From a checkpoint of a small GAN.
Training: soap at rate 0.00095, 3300 steps, batches of 64.
Data: trained on photos of plants, animals and fungi (iNaturalist), 2.7 epochs.
Rows from block 2 of the generator, named by matrix and row number. Each number is 128 + 32 x the weight over its row's rms, rounded and kept within 0 to 255. All counts start at 0. Numbers have three digits each. After the name is the row's rms in percent of the matrix's.
# conv: 3x3 conv (generator.decb.0.0.conv.weight, 192x192x3x3), inputs 36-53, a 3x3 kernel for each
conv.47 098:099154142188139116197137118113124146101149127140141180128114150118083113170142115092152159128132124112068159107087074137097099124182147170067125140071101118194158093117172110133154205135158110127138115118090129174131145127105184152073175130113145133157069091132129075073104124182118152158140114108131167188139136153069210127147137128219158148160131156246149095163143099117136139106153126154116124097143113192073083134133132171064124119159138121118154130148147166139107118096026121146125
conv.48 101:171122149093130166113137142133158162133079133126085089123133060119060046097104119101087123059155133081138133124088137099137143113152175166112147140155130143114161148165117201150147197120068086099065149177118177103090136098117133094159163093077085143132100067123180081176109148116101087065151123087138135189090080167141135077164145106082039174161131129097109201122119081100107091106120103143088125177124125091181131095091137138100127154173090088228159166114117085119154097133130077151212
conv.49 097:160135169138168144160181100092071120120088058097147091124128127105148188145180163151134151148211148137141165169122055038096129106154123166139151114094160170072102091077078106080109182160104161110219068159184152133086125193180152164097163126048135142153112077122100118083127120113125142139183114117151108133084098090102078145084084127126065058093148093105117109122068124113074087103077106130138126107154101096122111129115044155140153117061155159116109112120156152114129176145151131149131
conv.50 106:143152121145092086099086061120117138167117174109129173115121084132055093134127138173185100184151144163200169154140116139139162131137151107128089112135121099130134135147170156147127103143153092117155131048117178140149130164137128168098122132169098157085124134128082083108132148103110142114073138143125131173124142183105142114135117139138137183123105178116100146083135123134106205105133105046068089128108062071135122105156123160129169107130113123110114150073131083077121119117105134145102
conv.51 099:138135164177116190118135159133121121128180114147135165147102079045159097103117081113064146131166113097124175157125141185134099171129140157096148161133145160161149170110128115146183117104158118131123100134087151129061115108143098105195128159164184124127140051134231144123122133090119101115095166064100103111144173139150085163141145147101114147131185163101083089128170139108073162126169133174147083156130159127119044066107164145163124123162086103094107130077118156076126126142096101176125
conv.52 106:112106129091126141145136107147118120173145112112080137124101124190134081174163111138104102114083138141141108136140169085154165111126100088133137069163156161092112075102110144136155098146163124220086078094098130154130117147147169103135118132127152084148112147072119153141137150085091117123159100124195124100142090143124078107138134126177079102171097115131136100091130152153120110129120151108093116089160130101179164176078096128083120136120168143166114093115108095107114043125122125146160
conv.53 104:099154198166137057140154182115093110154158070110137133152156121067104140120100080124113057161093135053181179052125137102071098081152147164116147081155150074061125161158135143190127186133132088119137122183131064094132092129138142127097179114064121049123095179139113153195082101095160071062153086096127099091098106075127122163130069091126194092113154131141151160110172160066158152115143130072155101124096146124098108122163096089052119091141109141138124140119103152133152089086170117165073
conv.54 106:195195117118185144158095129125163143151137117146129114144114120145072080146036120081126118161101120191119122109116130044092118156123154157123164128101153061124157157157130129143132101086125144113128115165109134184127108115086139091120084083125160082060121171148149066047144119182095170220122111127142086134110189183109160171128149154094219147114188156179147072149147124142127167138137171110108088162114081189115143084126130139095148164123127146137189077141151134113135089090183115139107
conv.55 104:115160094141151165175205183108137161134142133068084131128156142155142144146191121173190104085145124151057121130040069117130152155103142127068127174125084138090145108194169091137160082137132098148168162181088110123099099132142095086101131125126132150147085134173176083157121129076179151097074122123119081118195148102108157119100113174200167172115139097160114132106176136116097102100120161114150161117131133170157155157119137165195125143181099138187146080061081097077106125111140091135155
conv.56 099:155153183098130161193134163143089081147115124030074092141142131132146140143153165171183125101180201078100149060097132129086109120078156158109198147107176165174192116159134167169143129123079101153158123109120120153109159162146127119110203173133096068119156167079111156128122133106157125161127086136099113084138105067113149106126124124217136108102093109125084100184119191124087113183137091077157148126132142159115163124150108080107139124180151107144179099124133143144153113135154117135147
conv.57 103:093091157164135106161162131171086124121135146140115123089095113098101184095193150158130088104076158144127121125083131132126096173091118121084164141109103098105121166072083134103152142089143130166165142155102127127098127126116120119094092181144153170124079083132091052119113142170087201085160155096089165117163151122103158162136121171152112129168135119201180134178141145155187173167117205114130093165120114131120075145113151159166093171160118136044116071103111114095135094157146101095111
conv.58 089:201201157175143137142163125118137139118170139153141123202080129169127138133081128096156089135164165167148101209115142117174123146138163141114158124108095124082100139151115130164080107094142125110116140097147125121209090149136173121150078125122164110157162151187177165143167142133176150108122106112185139124191153183093208163078155077038132139084149061097129111126163132096175157134092058122108154134113113093090086156125082100129124117034109071103084118090056121102111156181141092152125
conv.59 100:149143107130119139079192144130092092115125100151152137163142218103151133118135149112093187094090189136167144106052100077087101105142075111154167157143156159123122124190166148167161219195184120150082120135062119097102125051095116127104098094148149110074117134126100135114089121200125154152098075139130196153140127115139118120147090137119112143128106112155160177157083132112110173118151174216109160114127088142185135147189134144128119086106132114050109123104107093061159135159101173145185
conv.60 104:095124132147072097086160151153120127109123139153101168105126116042163085049114128148113100134137043143130109145164083177119121160163098095127153120139163084136105062120112128122090116106136127152105155102154110142171128093110119108121120106100151135130118114141115080200071047082091073129138147137063130090153123131135155079084165176147118158189096089164079124173174179134137091174174116133142201167134137152131146139095128174129136139147097096155110128162123088076052143150100157120067
conv.61 098:109092112132136096131136128142094108071100108131129125128150158085131129119103138093123106093153088107105140111108118144079125137144172129107099126088066108175104124088102108108097192051102075061100110140070146076089177154152161169135133121125095088131135127099095117146192115135199127162118145093082072077091099125150090098114135149090138153118095123145119096123083114127090118078112092109143104091099113135075165099126115120075159133096122148154093122121117071134159189086150126113116
conv.62 096:121180179090120105170132071090115096181139153140150118104122115141149119163167142137113087118141170139105142176164110139106141160127089150197176095102163152168130139154144099194193098203132145108098176131133135184148122138110094115093156144175168132145112218175122164164089138127171085144112151099184150181125086127150089151131117137117149141152124098146095119126197144119145147139175085102121068106156103100161117089114085138121108143100106172121111132112126122139174115129060139095107
conv.63 103:128085106165135106163147129114120081142143109146138183151071121135090082152137073141143114145056183112106141178128108106214133104089105117171152188092141185108139133138156155168144110136141190093148132117112204095071207168137071140123062128071133116101112110093186132135111070102110138134145121133106125134104085071146132122129077126165112157095121075095136114108143097108075186140123097120038113100165101103087092152128137074084110162106192154142122128097174124110131139106152160150118
conv.64 103:095178132157130189142169124123146205144164122150150160132104132105090078064078078170103153077126146146100148147083139116091105120102086137136133093126171108101140124189112174135093082183119162111116136136083136105091155117126176140140099174158114127133151109133114116138134128118145099124187087082174107110119099133152211138131127159151093066113165124170182139134114160190109184118124134150097124139177074151097128139089096145109141123127156100088098119104111086092100128120117090110140
conv.65 096:196178131136165142125137115104036132105079116138134121163154112084108166161074169105082127153169155120158102116100098143140151134140188151107121111151128148122110073117128157128152120209135110161075114125118106171111137093055063156125153157114090095070129114137162182122084088158144177144097137104129104127090111121151156152225137129193114158148117138124169134145185191088111139124183160153086058120145138185102059098189183143205175069097080093093128145160074125132119096129102127090140
conv.66 101:149155091136156150185158147151114190086109179088181159106078119082081123132087166190102138077133113159103099145139138119087130101114199118137136084171133088137140097101114108155132194185109146096108149119125156115133152106117158136180107130091179183101132121188124109137147109181164144114136127207129111165132088122062140168110112132108119127138149089142150140186156116124158108135175104085146102103086135109136208107105150172157071122216150101173102178127126142169173195143155148176106
conv.67 095:144139136162156172118207169143142090099122090121128133122125121119123130153147146084166126129102116132150157102125176168098126103103153192178126108124119110133074114136153109132108106115144109098106130143142129121141137154089147097145135112161140102079109132143136104106118153120172129083148127117162092094171151142076146134210124157123113145146105155154127162050131123128115186036163093071155178144114146088082099112108110150131167102172097121093128106186071140188149160142129060080123
conv.68 105:159151115149106091106157184137091125112116154139159103173112096118110085077177145130039136135152128113108144118123125157149148154142138116188056189091116117144101094126135129147118097178118136130125119112067137111071111125138085088197146086157120119167110128095082124120112184150086152125155095160137155138103110116159127164102121157169113142074138138141153102194124095144139149115142142196115110091136163159161108119100109107168098131141125164118121164145127197124133157126094097151088
conv.69 105:108132083084160147171133163100103109175101144162192125026108156083157106135151093107105148112128117150130141107090133093140039181085092139042068144088126151125113166146088128145090162100120165107137127111160169169135117161133111093177100107120182164121072140132154101092184136125165126074126128149144112138119085150148113089103104115088111113105187097133131176163157173135163127110104095160065097125066149084168082144136100092125114124151142110172139093096137122135122118069082103091135
conv.70 092:186137106183156183212123146134072111073115115082115142163086070083108131165070075135118144159132100142135151148134159164177137146191137141130129084103131161208117078115126124145123127129134103120170075127158130149156172090094107079135116151176140124139145114120131128100189134126083129144154094127127163139147151127137171163093053138131139149103097136080087120120121104096102124166119179155102134158123125124173183133092091104122131149099127077131135055085063167142142154117126121173138
conv.71 102:187144105145137152145156102130146074091148135161141160157157114135126120064093108192098095108127158134220111079105129104156068086077115127126132138112135090132165133151089108152141144136119149148126128145165181141143136151100134080139125173147130117156196176173126104130171146156149129134126196111104174083163144169115134200144113137146169095114082114129152197101134144175119142125076126100082123128116107109149119129101138057114142132065071129132124171109107117131090113161058141130112
conv.72 101:088101126134146138127171148225153087177118110130076179096119111151160162160138134157142115123114202082129175146084095159105130114141151124108162109143180152058097069139180118133201095159133182165116122081115132165116111085129154148123126126163158119095170079110133145108149172153084115143141114129129103124108140150162177117116120117115133094129139200063123101125107153143108131104136145136094133122117174102138133153121069210109136161134149173145124142146139145164155135129080107102162
conv.73 102:147090099131158143112112080157175126097116124147161149112110170141192142178115112071120111070109104177124097150119175095134142131148123126152073131085143089078131186159161132184156167142230117089013105120120129111067110142155141141160117090155078087213116112143110189122086185101079120167130133152195150097179098127129073097076043090098110059081083082090097115074085125100146170139118103149119132150146077080176142088172148094111110168130139157150131073111100094095165101068128101134116
conv.74 094:135154177209156147170161118140148143094115134115126086140143154079130117141167123109107108109078116184131129195186158131232117082122093125168130144126076193113151161124153105101142108132087166128098160111116123064171170170077097112129083157153131140092174185083141129157163141187158167071133109160121143157150143117096138068062120111107105153113117060140181189157113146112123071080126086110109110109095129113162127092104124129089109171117116144067107141177163117160151148117153158092146
conv.75 097:186196138171155139180155167135097126113149103179211146162146146100162133158117136120057129069130099102162165086067173131088162072131100178098134091101114111145196100117118152120118159117151117173132124131167156152185126119160130157185118116118126116147110128122059062105156162078095125148111118167136150142118129129071114130178085009143080071108153105085057118096153128159095123195147125134125145160140142096124119160067144113108133129184108150139163151126121130123072159167160118116163
conv.76 100:151128179131162089134186169087093125118082089070108163170132127101151121145116088146148159187108140139163174102115139117185153094143102133084091140128130176135175111143196126115162103117100094143086115130133139151132148132182144167146092089148167134148145148178117175146136117100150156086106139138128132150074142124148161081121134101159179105179120140166144096123147108138146102092131084150081107125082101093166146138152120114143113131110145136165110124102139118169105144102165184113110
conv.77 099:127070122105126144127131081167146184140173124175171088175127144175145124221109113141100148075119138188155142094122091068113181146144111118145214126142146169129134110111123094139102147134110072105095146141147154129150129142143132146192141143147118118083175135114152102104105110173147167195140125089196146106138168160124170124117123116113153111081097092120119110088135171090119070108130099077118135084097122063092085056109097166148108137120122087115147121082109056102153151135145094147141
conv.78 100:186112129156177203138154109105096102189207118106124132118123069069076113118139121061135096120130104073114137099083107154103094141111079140050106106108135104133078136145116157063104156126152128175126139146155126118130148099126122088118103106081184171134123218166146118161147173112112141139124132134120154109102166146162128059079141076131137110098118132188140150117180155153124158120139114105107116134110151157096093151163174141160121174147096141095135148087107129157164191183081191139132
conv.79 104:162121152160120115151099170116210147149119132195144107138098122136193094130114154161188120150191084143092126038119104113117131117128118103121135117082109123076116113122127119152075127097100154128161118170120122155054136080164174193188088160146128107081118088134118188168112117155140141116214162092116114104130151109141157088142143089095138117136107125181178208168168194165183161146084099165186173176150140182108200118173136158183146115078134135144124092052126117152102119121084104144143
conv.80 099:085142145217155113209140182143110145166142152137104123074104078112072103128098115090133166141144175177135184107101073109131151105184081124135130130182096157092096161124165154146138111117118096126115186143171097140132144102069101092079131153115119149173146093114147158139132122067126167174147085105112149058074145140145123144113099157124088132079108134107137072083095132096078082175095116109111132160087111132152108087171158175155111093115103092117129108148127109149139152160135174119139
conv.81 100:172143126127170203154175115178136163175144099125177127129140141132136149179123156201121129133162131102123122083092120178106140177159131111140112147154136170162121122116146101128119132109128143109149111116137101127145140134125135202121115102078146139132177158190145127114136134141122071127137131155092114117155138068146102176140077091206140146131173154106118182146089158106119164113125156143087218181202147087078091145156111134109112142157147168137166135112199128132082144141094135107116
conv.82 098:123114094124099130097112122114136160072107165129140153166113106154118120110102154166127130094112125132090106132155115131132164099132135146107180092103143183099138093083144045113125087103128121128158074120167102172135156126079120084169131144095151133139107122143141173148132091138132135133110136095130139189080116153154119107119170173176139161076166140174149155095178145185086107126151123098136106108097114134093148171121156124133098078132091147138155159116129122121129183102085136161121
conv.83 103:213144138171174159121150157058090128151096098111099108102191156157171130180124105101162161112159133083105210096066164139158131122141176079050110120095167133124157170140069151115124109158143091157143142074095093080130144095090174119119135120152081093066104103116134088093160143103196097112144138127076103132172109113165115127087108104156124140144110143180157170128128112144128158056149120132150098088109103141132157158129163122149112122115178123162119124124120115142112048165152094110176
conv.84 101:030078103166132105161174120112126100144140097167147096152171105166129167131108086113150068123144085201137154089138159099137087063155124169136087092167196118179158151145107118131113067125039136143167124139166156174168155150153153131136128127145119160130203095090121106196131138153162137096105143126137089118137102142090194114156145192157148144155187119106185184083153203113130145102184117119129099155119038170164151133144120185114138130048122110123095072074149084150089139137106085072127
conv.85 087:123164142148159143208151159117087151132097174119121093155065171174108131174145094127105148111124117097128106143120154163115088101176112166175130123168124090146149158165129189124144195195174075099161127125135155162093129122132082097150158090092116158090114090125109164077154186196116140174165141075152181098167105170066074103176185126122113119178141158076118102132156142191091123123179137114116066123084107157117156158126149105118182114087085115084139169182148166161150139115151130150173
conv.86 095:119108170172122151089147143113055098088096084138118109133141152163154174104121098173121151131138153084165118127168116172084128111160080183106193131105139188150145104131162129139156092121142121129145110092125133130096108068139106139108109145153167125105103124109109108127080144104155209138180218141093143132129123141139120159129132114106102089057126113136154138088161126082103139131062083118074119079065101104152113150165112138149076186094115150070130178147147082099137115142164128142110
conv.87 105:165171118125150103142114130102119116167125166081132119134106123143123154140113094159118146072158121151123119121102131125172118100110119141081134088097131089134153129080047164131055132095134111113126105128102139078072156145128121150141137094129127133178166108180128120090166110147172162114150139128139061107130113109128155125137093138117085100116142079186140184147141115158177187112072080159140071140111123115124103119123154145166103071206141075106106099106089185177120084164197103115085
conv.88 102:047099147065105158111166178127145113142100097128127083122158098163101121090123155108180161079149146132129148159099119091147170152164150085102107137067145097104181181187177177135124139150123141054154127056093138094113040194117123137073080096141119138084112163104120156116092170158082147111122105123095126104042124147105138116168129127133161117124109136175126134108068113148085145128123102117171170133123148110126138147138154088087168136116058132130146119098110128125136193180117168174220
conv.89 098:141136122152162213132108116187203124131159150184195117153094147119112093095082117088109131142204125170160164089087110025075099139087132128082093127070066140126133121121142134157193158184160136106082121094156145153140030092118082118109151116126165185103147091104090112139197171098145174146173134093163065106079125130182118136201075089107122117178115098118130129160138131118117104188093109098118111083139125158102136139108059199165132103131120140176174143175150082099112169113081075186075
conv.90 094:169194152141175075123081163124093125116157166165156131019047102117064122110088166097130129176167166162171146082149227118084158105041118131127222085206144142111184121120104151119126128160081123154144138166088147089156108128117122183146141140133153113124149129098117146090129096120193126154068132091073090081126084145141113148118135117148105089137155175201114116122172131144146113104114183102107146165159136134065109155082179097107184093185136127114161150158152135152083168167131115056125
conv.91 096:099158088120155124160202096086101100168148118106096121147152160120135139152105105131086141121164108115132068146107095126145157159090118092074081113150130128109100074095150162177210063136174158116090156120114178112147135086144127151106101089146069134100105095130155159127148122122108117114158088076136125105104156121096072129107168126130139100153158104130170145147116143100146143098107114102117140066135146153129108164119183157162181120150132150093138154101100198166190108133134163146156
conv.92 103:158142143191109136178119150108114136216115074168191148125089116142090090149126120087102147105119177120135143118093123164144193109126127149095076157139097114126082132164139121138143131100149124137145123182120118109114146090127134128057143129091071156117064128189143113111155116087204125133137167107157137122083116090108160108095107134167114211111106136154118101127102155155154099096132111107172134204141116117182083103135111147165166108173103167161148100088153174128138127089152084122140
conv.93 090:183178099178132178158104137121124133114154104142128164121134085071074083080114083164150138107114040179150091166143105181141161214188171129164135151159132146101127135187162080104061129121073106121118136153117111072114128101117112123121103133143105125064119119126126181114133135151125167127104148088123160119155126117178172183157150088084125143127093078194160141125190129133144145135176134197158087106190118158144154110120145117165138145111116079057080144120154114111126161151089127108050
conv.94 105:087102149107163092129077073137164118147119119127090171119152111169104157163126143074083175081089068120081162127119180186165152166123138126086103168095132097111105142182164089126203187174138113119099161148140077115159132116140115121133132146159136120139090131142137071157105207133140169133143115108123077195141116101115154099164133093118165168111099141152125120135141128162145134058092123079023116083081127106095050136161182161169127080156142087137114125132119116067162085113129127099148
conv.95 100:130181158183164113152141106183133146191145138092084202147053154099135096096109162129173144137161119152150108114151096121080126135155101103124095164129146133092057119111169116113077140092085136078156120138218131151098168063124164177073114118152201105126149117095126111127141161079068101101069118126089127158153139143213110097087160148151100102151143146052127158087141177109135238111128091169135136109151126203143189101132074179145157143147153054145123124130148126179108141084170146085119
conv.96 103:168144147147074057105071069195063114188145148136116173141177126155102136117152094119113101100138147139103125103140072091153126064132136117118147075154094089086150099129144117106080145110156156172172132147075115123139153133165101112135145141126177114150152100193061114139138134059109155129157170179115119130123134167078070169160119197187067099094110063089181197139105155147117135120144150087177168138113101110095113093147137107109118094134131112121098122150110134121139082107135097113171
conv.97 102:136131143200160111075137146118132167132152155103118127114059093154126118170119180163132116167139162162168149123116112180052093138175103147150137140124123098115164129115131110135158108122171112101130151159090101125066164103118170119123170174146108127144095105102171166116140098184116109127136138062100082098097072137087157132047174078068145141092082123139162181118141112089131128127072088170145114175148162134123124077153114142119146211133176195174154124123143150147099122120125055071146
conv.98 102:123119131168155122149127189143073044140118110106066111100058055111142115155133128151143161207182113139162077139111124100120129125077107141124111138170142133138129073169240156131148160186137157197112102145135118152105134121130105096095131136136141155126157142092106141097148117092139128087148152087157086118107100091142127161146099139200104084121063065120162181162141202170169186120118125105155121136139137135103106113114126142158152147088127171139157118157092168154147106173105166154177
conv.99 102:181089074158115137124176127148092133098113204125140145124127128128187135090118089130164186104163114145155132114137095132119145128090131152095174168138075137082086138145125144153131157164169131145169134132145115161130108132062129121133151109135124116111180141108155125120120133110127187146120141080123153080089120103104197148110203149160172149144162173106108112146178146126147135149118221141118119181129180156131127140133080119177140133057095164065103105052118131170134157144100132153138
conv.100 101:073139096098069081092119135140197112146129164083104153126138083125038112187146108135194127148137131150174134068090079133117146155116104154119129126127143103157128067130107106158148123119195218194123115207099099058061125156165114156092082100049124179130172077045112122157185128146149127100057081101084114089104076124121184122123146102083111150152087139127169172083151135132170198105152105113151093153142113071059071159124110183150169136154169138100169134134189101105102145158059120072129
conv.101 105:185157186178160134137164176194099093097146075136124109054118107124146118112126149172115173177151088175110109126124155129096081107165088085126166155162128142184113118171141124179128050131042178109121141214136118147193152040144123135161083151063155120085126120140145169125095136145149080094104192098090179143175100150162143090130146158127146164174144158095119141118152103126172122143145098080161128174167095167083187070162121154134072082125167152136097150062147104138128138134061129149201
conv.102 099:129106181186135178123097141103165153122093119102121104141197161096113112070130088104118114122132107127119156113111067085164153162072120157170054156075161142116140102127109120142123151150118096070146161128102095139159144164134162091110165129131176082097110132121189077067139115136161098106091087063121119082107155205127124132162120031139169110164139187115132122111118124132159099181144166158190184167068215125063128184125068146100087098109123142109136078114158089075155065116114108133118
conv.103 101:149119145136156180102149124086115088148144150164105097173166086129135115128138097120168105140210166101131102094125148107132163092151149168109103100108096047135094076076105142129133143132148144166194101179162083109092182094176054086152115140122132166139132082104134112188147139142151152144122156075137159091104079087070126170091116083110122136149145079103127106129163137104084060083145167092117090146143111170144126110155103163138142153111100124092113133139155144113151110150137143116089
conv.104 103:157122035108159168125140092146151128152156182187125077065141146102111184148102096114052084131192099155144189138132155123136150160182092118158104151145127117149107139176088125147159113125114142104164108122110118095166159134101133132157182154098095145036086189104142159174112060144100112091148154125147148111093138102104174195112155127123137116125119185152114125146148083101173056134124147141066074172135171204124127139173139166147127156097155158153136155153146076174158173105105116106069
conv.105 102:114140097183084076183135151142109119111097089144142098081131123126115091111174125115078109146112176145163170104133088148092122134103146138139089150092127140115135163140147199138191135144131121094109098089068192104151123122129109140145155140122088124157143096139142087172132109134093121070175090082165140108150155128185128119116009077115049127175121111132173135164124108144152059103111090149087096150130151167123107052091120093082089096114050161109122165088154066143130131154138128097145
conv.106 105:137096117156118157150130076119047112077162115123133157159173146167170071095157160130096135166087136135115153114151157078135097138138149114189109112107072154140164171124116146144128130233168147151106098133184090141167142145130065135060188142096122176110084113140146148114116138128115088153066113103201139137106097133112184136145141184128159113180142112140139197135091128156111164119120112123072099117102141063118141083140121096141090181135115173138100185119188098155110146182100142136115
conv.107 101:153108126188112128110137153179141143120126112118160165122157137127176102111150066127087168124127097130158067022098093119141143181097155173139094121098101071131115139159155129122152133173153135134101092159124105101148077100189145087148100106090157153170098173142114170049128156133139130129140152079120113120164140173102133114150155165142121159070135135125131218134118150113160192119157150142183154123103092136112154112112118087131149168142145104108129127109100116137134138156078138124140
conv.108 097:041177099119105099102156121152090161152082128104118192170150103116164122113126108164156142122139120117130090087188144077121180096114109057135124174147100085167096193114133114098099157117088152137145109177131217174080067129124099109139161083158101109144130079147113083164085063128141113130146125109109170102182093091166149114129158095150158064112140126139150139153180122083080090143200120137078142172142162126084143101079116149091121123163137121183182135148132092118099078100105131072149
conv.109 101:066104138123131129127221160173085092137107076097146074106133097077137107154168113138128143123170114139080068080097129109094130109146065098155139106127112157059159151171113121115138146101124142131159071142153144155114113118101124141167109111122138109081135111129173127153155083142149111099125106129125137115113164127100119178132097102178187139152151091128187199126144147162131134058134151142119137065175109104099141168155128152122114139059128157172150198107097122167158097108042154121073
conv.110 099:108154119167225136132122176149093082138168124144177142110115147165170157115104157130136138132102094179178139061128079150079100089151110131147136146150129162166131155160118187192143143129079129142099117128143133053073096114090137078099107064127115139176142178191113152222097128094103115103127087093027130167174138145178143153107084139085131070134095116116129116093104157112163123158158131179107078095130107144134124122115079105085126181149088104115109069145142148123143087111140145099120
conv.111 097:095171169142116099159168168161063086120060081118114118123103108096098140130089101139165139130145126120143181123126150116113104105120121121150119137163110153155103115102112177126147200198092053120141134066130126118167091106091145120092188107102089131065080127148145066186164121121141134148139163173088102090130116140082119105149130122098162092103169133168152139111156151141138098109114122069149048087101114126097147088099088144137144084137142117123125109127090089115108105190074080138105
conv.112 095:122102135085096148137097074132148102102139112095153130089122119118107089196115191122150076157132209147144160124142105097094118156119112130080089089121138119077106133083106117149148113174133158146158149159140068105113115138131146122182076155095188170187162123150162109049101144140141097137185105096175103154119100112121103094128153144143090096105098080151136118094158151114164186086174134104105151115126142134090082095130144107145166178151147148112160158170174094035073149110048148129101
conv.113 098:130056088218131168187205174115145137120124143101148101156128173112143153166142133150152178125102138101126168107135129136088068109143142166110122145094177170100094178140182169100125058097166068074112109082116059075119069126083088113068155135149149061124123124153158152150152177079152133116184079127170122072128134150115109098150100107087133146141114147157128160166148145112079118159143095109121154107073124125137158153135129165177119155147139123116145145104124133134168119017058142120087
conv.114 103:162153132100109101122122109173110105149108141123124100143157085172152155118140154107126143127127086116045081110146094138097158149197175163083098103095144174148136102104087101124131080072160127101083227195130138173154085123164155074115126104130080130113100075099157111138101134134126045127143054087106094093080106097117095117159157171115146107126186105201119151099115122093132126070169085133078202120117152123126091104141103171098184170109139022050098106143073104147156138115066156097118
conv.115 101:123080128106078162125116134148148133187143103152133182165109179152172095202157168168098168068131141104124153121137163148144157152159155081079123132154130116044078133156206107158212054199121110094197144125137166156125051131180090109163110130144072163119157105128131124118156172131154094144079103126130145087131167137124136153123153118136145140096186154093128080088098158094117131127056070110129179052152139106131105104081127162116165138096111122121121124137116120114150155116173167131164
conv.116 101:113130176077154094137140157163148079147140107137145132145103101143076086130090174172158200170165194103085073106104100157126128122136096129123080165093078140083181135152085145159117136160114185181197191154121060107140141185156121099149134136098176133111093139092085093135138146100129099132110095129132147160123130109158162149146095126085105124120110116125112140146125191137110148124113117111176103125153175113133149080129175158127077080103112135140152140097157109169143147161100116157111
conv.117 102:130125125105169160097142121090158177161116158173149111168118085147181108196172127114086084124093133127080095067135122104073120117106117147112144152159091127137092119062088155106111111045070162158150152108133083129156180116130103131148110118152181134165180119102141136105166169173121137165153139143116111172147195171120143094164133074073191161149173110172140084198157134147135133164158082126158108150153154162185116147139148129182135149032048057092126106085156108145140125121140106085089
conv.118 103:132156140104091132117102094161150120156181204110104165167165099147163124144116127145114053100085122106104129081147194089107161110133145181092128185141146155156149147093128134110114084105125141177121116148120144135174124136112199131026144142191124117125149112165124140131097125068171130120148157158136111156151166157133226138135115126195118147188168149145121140151183137160080144143180130077123175112153174093181149187113157131113164135159133114134149164123129089113145126100196143094105
conv.119 097:149124096154165154165161162160164143198154156103107148096057113104076097154101108124066145095136136185109110137104075113154125123144074101122116142139163177113138155134135196171175185166140092117097157119130204140021060082096140077092097108116139049110084125144101123096122166139152121179133125127103113108172167145139207156126146122139165152094068098151164130138169160098168139145095062072088068195128115081169140095090108093132153135145094116158145164150132117107101167081087090077104
conv.120 101:129127151100102153071116117097115172108147205155149138104137108104116125151149113152132114114079115109085070095155077082120139128132098134067091097094074117084127144162124123122069095090107149159152114187112145109128088109070133099146125103096085115119123162165107118129119157158096168091080092127210134149174139153142117169108113092112120086104142090139159127139144180129157051154038140157160171118162068137103118110180160151149081067124202116203115093188036191152150099112110108123142
conv.121 097:123120114105129143084109081160133104154067119129090143105043070103084085121155103161140130142136133165073141091056135151122039079100088138159177144115139161098087135214154160162143154188154143070099159161121072193125155165131090164155066166159161140101150157123128157123147070106131106135159120169057097140159106131124115166097141170157147119096086129138146094071126134109105111151094145129088116135156125140094100085133105162174162154111175158156122143096142166093158113165174097100150
conv.122 100:087164132117138130117129095154181127176106152219229152124148183096169122155114097126086127164125096129141108126153124124101127108111105113125123154129131159096105153125136129179156130188125106079106147087098115144099140096147132113151132175173067144137064077106130103097153102090174120136170144135120114126137109183150131201116154085161088108078074133120193183147152126125155074153109158161083108164150088111148062096191115115134132113088125131157137172166161154109056141125120163149134
conv.123 101:063160160171107108164124136074116155208161142155123109151121122144108139138143177125050082124148132146165183099078118108105047150146088083162155149168102123140069108139158132183123078162176119098177153104132132153104089139117167150154107110162121134132103100088086137082152115135137080164150135123076145173159114096164144192107112139091173091108093096150129187058141104099150119110139109174145145129103094061155123073184119152170174169194118148112104126117107124101129105124133123133095
conv.124 098:182165123131171147152099134130105123108117142105167077110116171132164128100144180185138108130141141141195149176194140150145066092121117113127128140112152072116133148084146144126131160139113115109082075134103114145102129152125112192104146120151115090080104183143107180138172070161111126127142113072093112152139157133126094163140149104100139137135139117110105134128129126099195136174128132111090078070151166173164145171168130124121144118174107123093142141083087153097101115100129041140089
conv.125 098:123150219106107109109111141152127077149110138081085131138081070119127145123073105154149103113156182138151115111134072150128123125155212144201155157141144205151111141160128137115140143169112114112103138182137170167156132116141095095137116103133102195116133123125068103094106167176170144114109094140145102149180098092078148104096106108120109120102156176071130117129106117094140135126148138108128146119133088172179150140159139109149075155124105163085078145075130130102131142121122133113053
conv.126 103:099112141165147081105142078128108147110092137145151122189127129197165135143147103081132076094091091133097106108161171133138181178086117092153123145142165101138161087186137185085119082100117139160137112159133124132155102097168082114145101110079128142171171113115085151154089095116093171192096092161192101085154118088125180123119102126095142145135109105089107148114128125176106086184178120141112093175152121117162160110128146136116144071110113125146071109055081158130061106126117162144134
conv.127 097:116111180125141136126094122095184132149173105138120123080111120141118165055125160134133091119106157165066167152084094100119145148095096119113032114071101174148148111117120138154171111146131059141122127164155123148153092098108122162122108118134106124102121131113116071119123086105137156077138161113103129140125130151143143144161085130157154164161191175120120153116114197105089106126115084108123093108072119136175135157155103191153134125142122137147179163092187115122117065111094097156148
conv.128 104:122087078156111137069091235134143138214147137123110143165127097139144124182115085156101157147105079069096122142139144143084073084116116122103147104155089144088133056186147166102107089142158097223170149165146133153086100129116150107138094066073111128108162050112103103030119109124100133160145211150097096051141151139142119106115081120209200176192180121119125179126113144119106134158138082140155149114139155113158109167149146102118151158128061121084146134129128151126123111108117179084081
conv.129 100:149089132128140160153124138095114146221131146148171126132129117144119105077078112125136142169098129113155154103106180089114107112146063162117114178135158123117132112112156083090116125112169146146128133142120165157134091066126173098140174172117145137176142161141123145141142140121169094112123140115127160101114116149148183171118154111123197147121190135096094088124164097112152147115129144098122097145050086115179170102086103146127128072100124071106056107071121126162059073181110169162083
conv.130 101:113158132116134126172174160112120111178155080111127118183083095044092100114133115152200164129131139125116097153082054060114116119132054156149125095134151092128125153156176155149170126150097133146112071092163118124119152137111088101151124096098078112130147131106133137130168160079129106130140145117130091076117078129139116129137166158101131146160147126103154160140161163110104130148177180108104147153150122161164100138183102141154164155111147118181123150080128123130149106075102085161102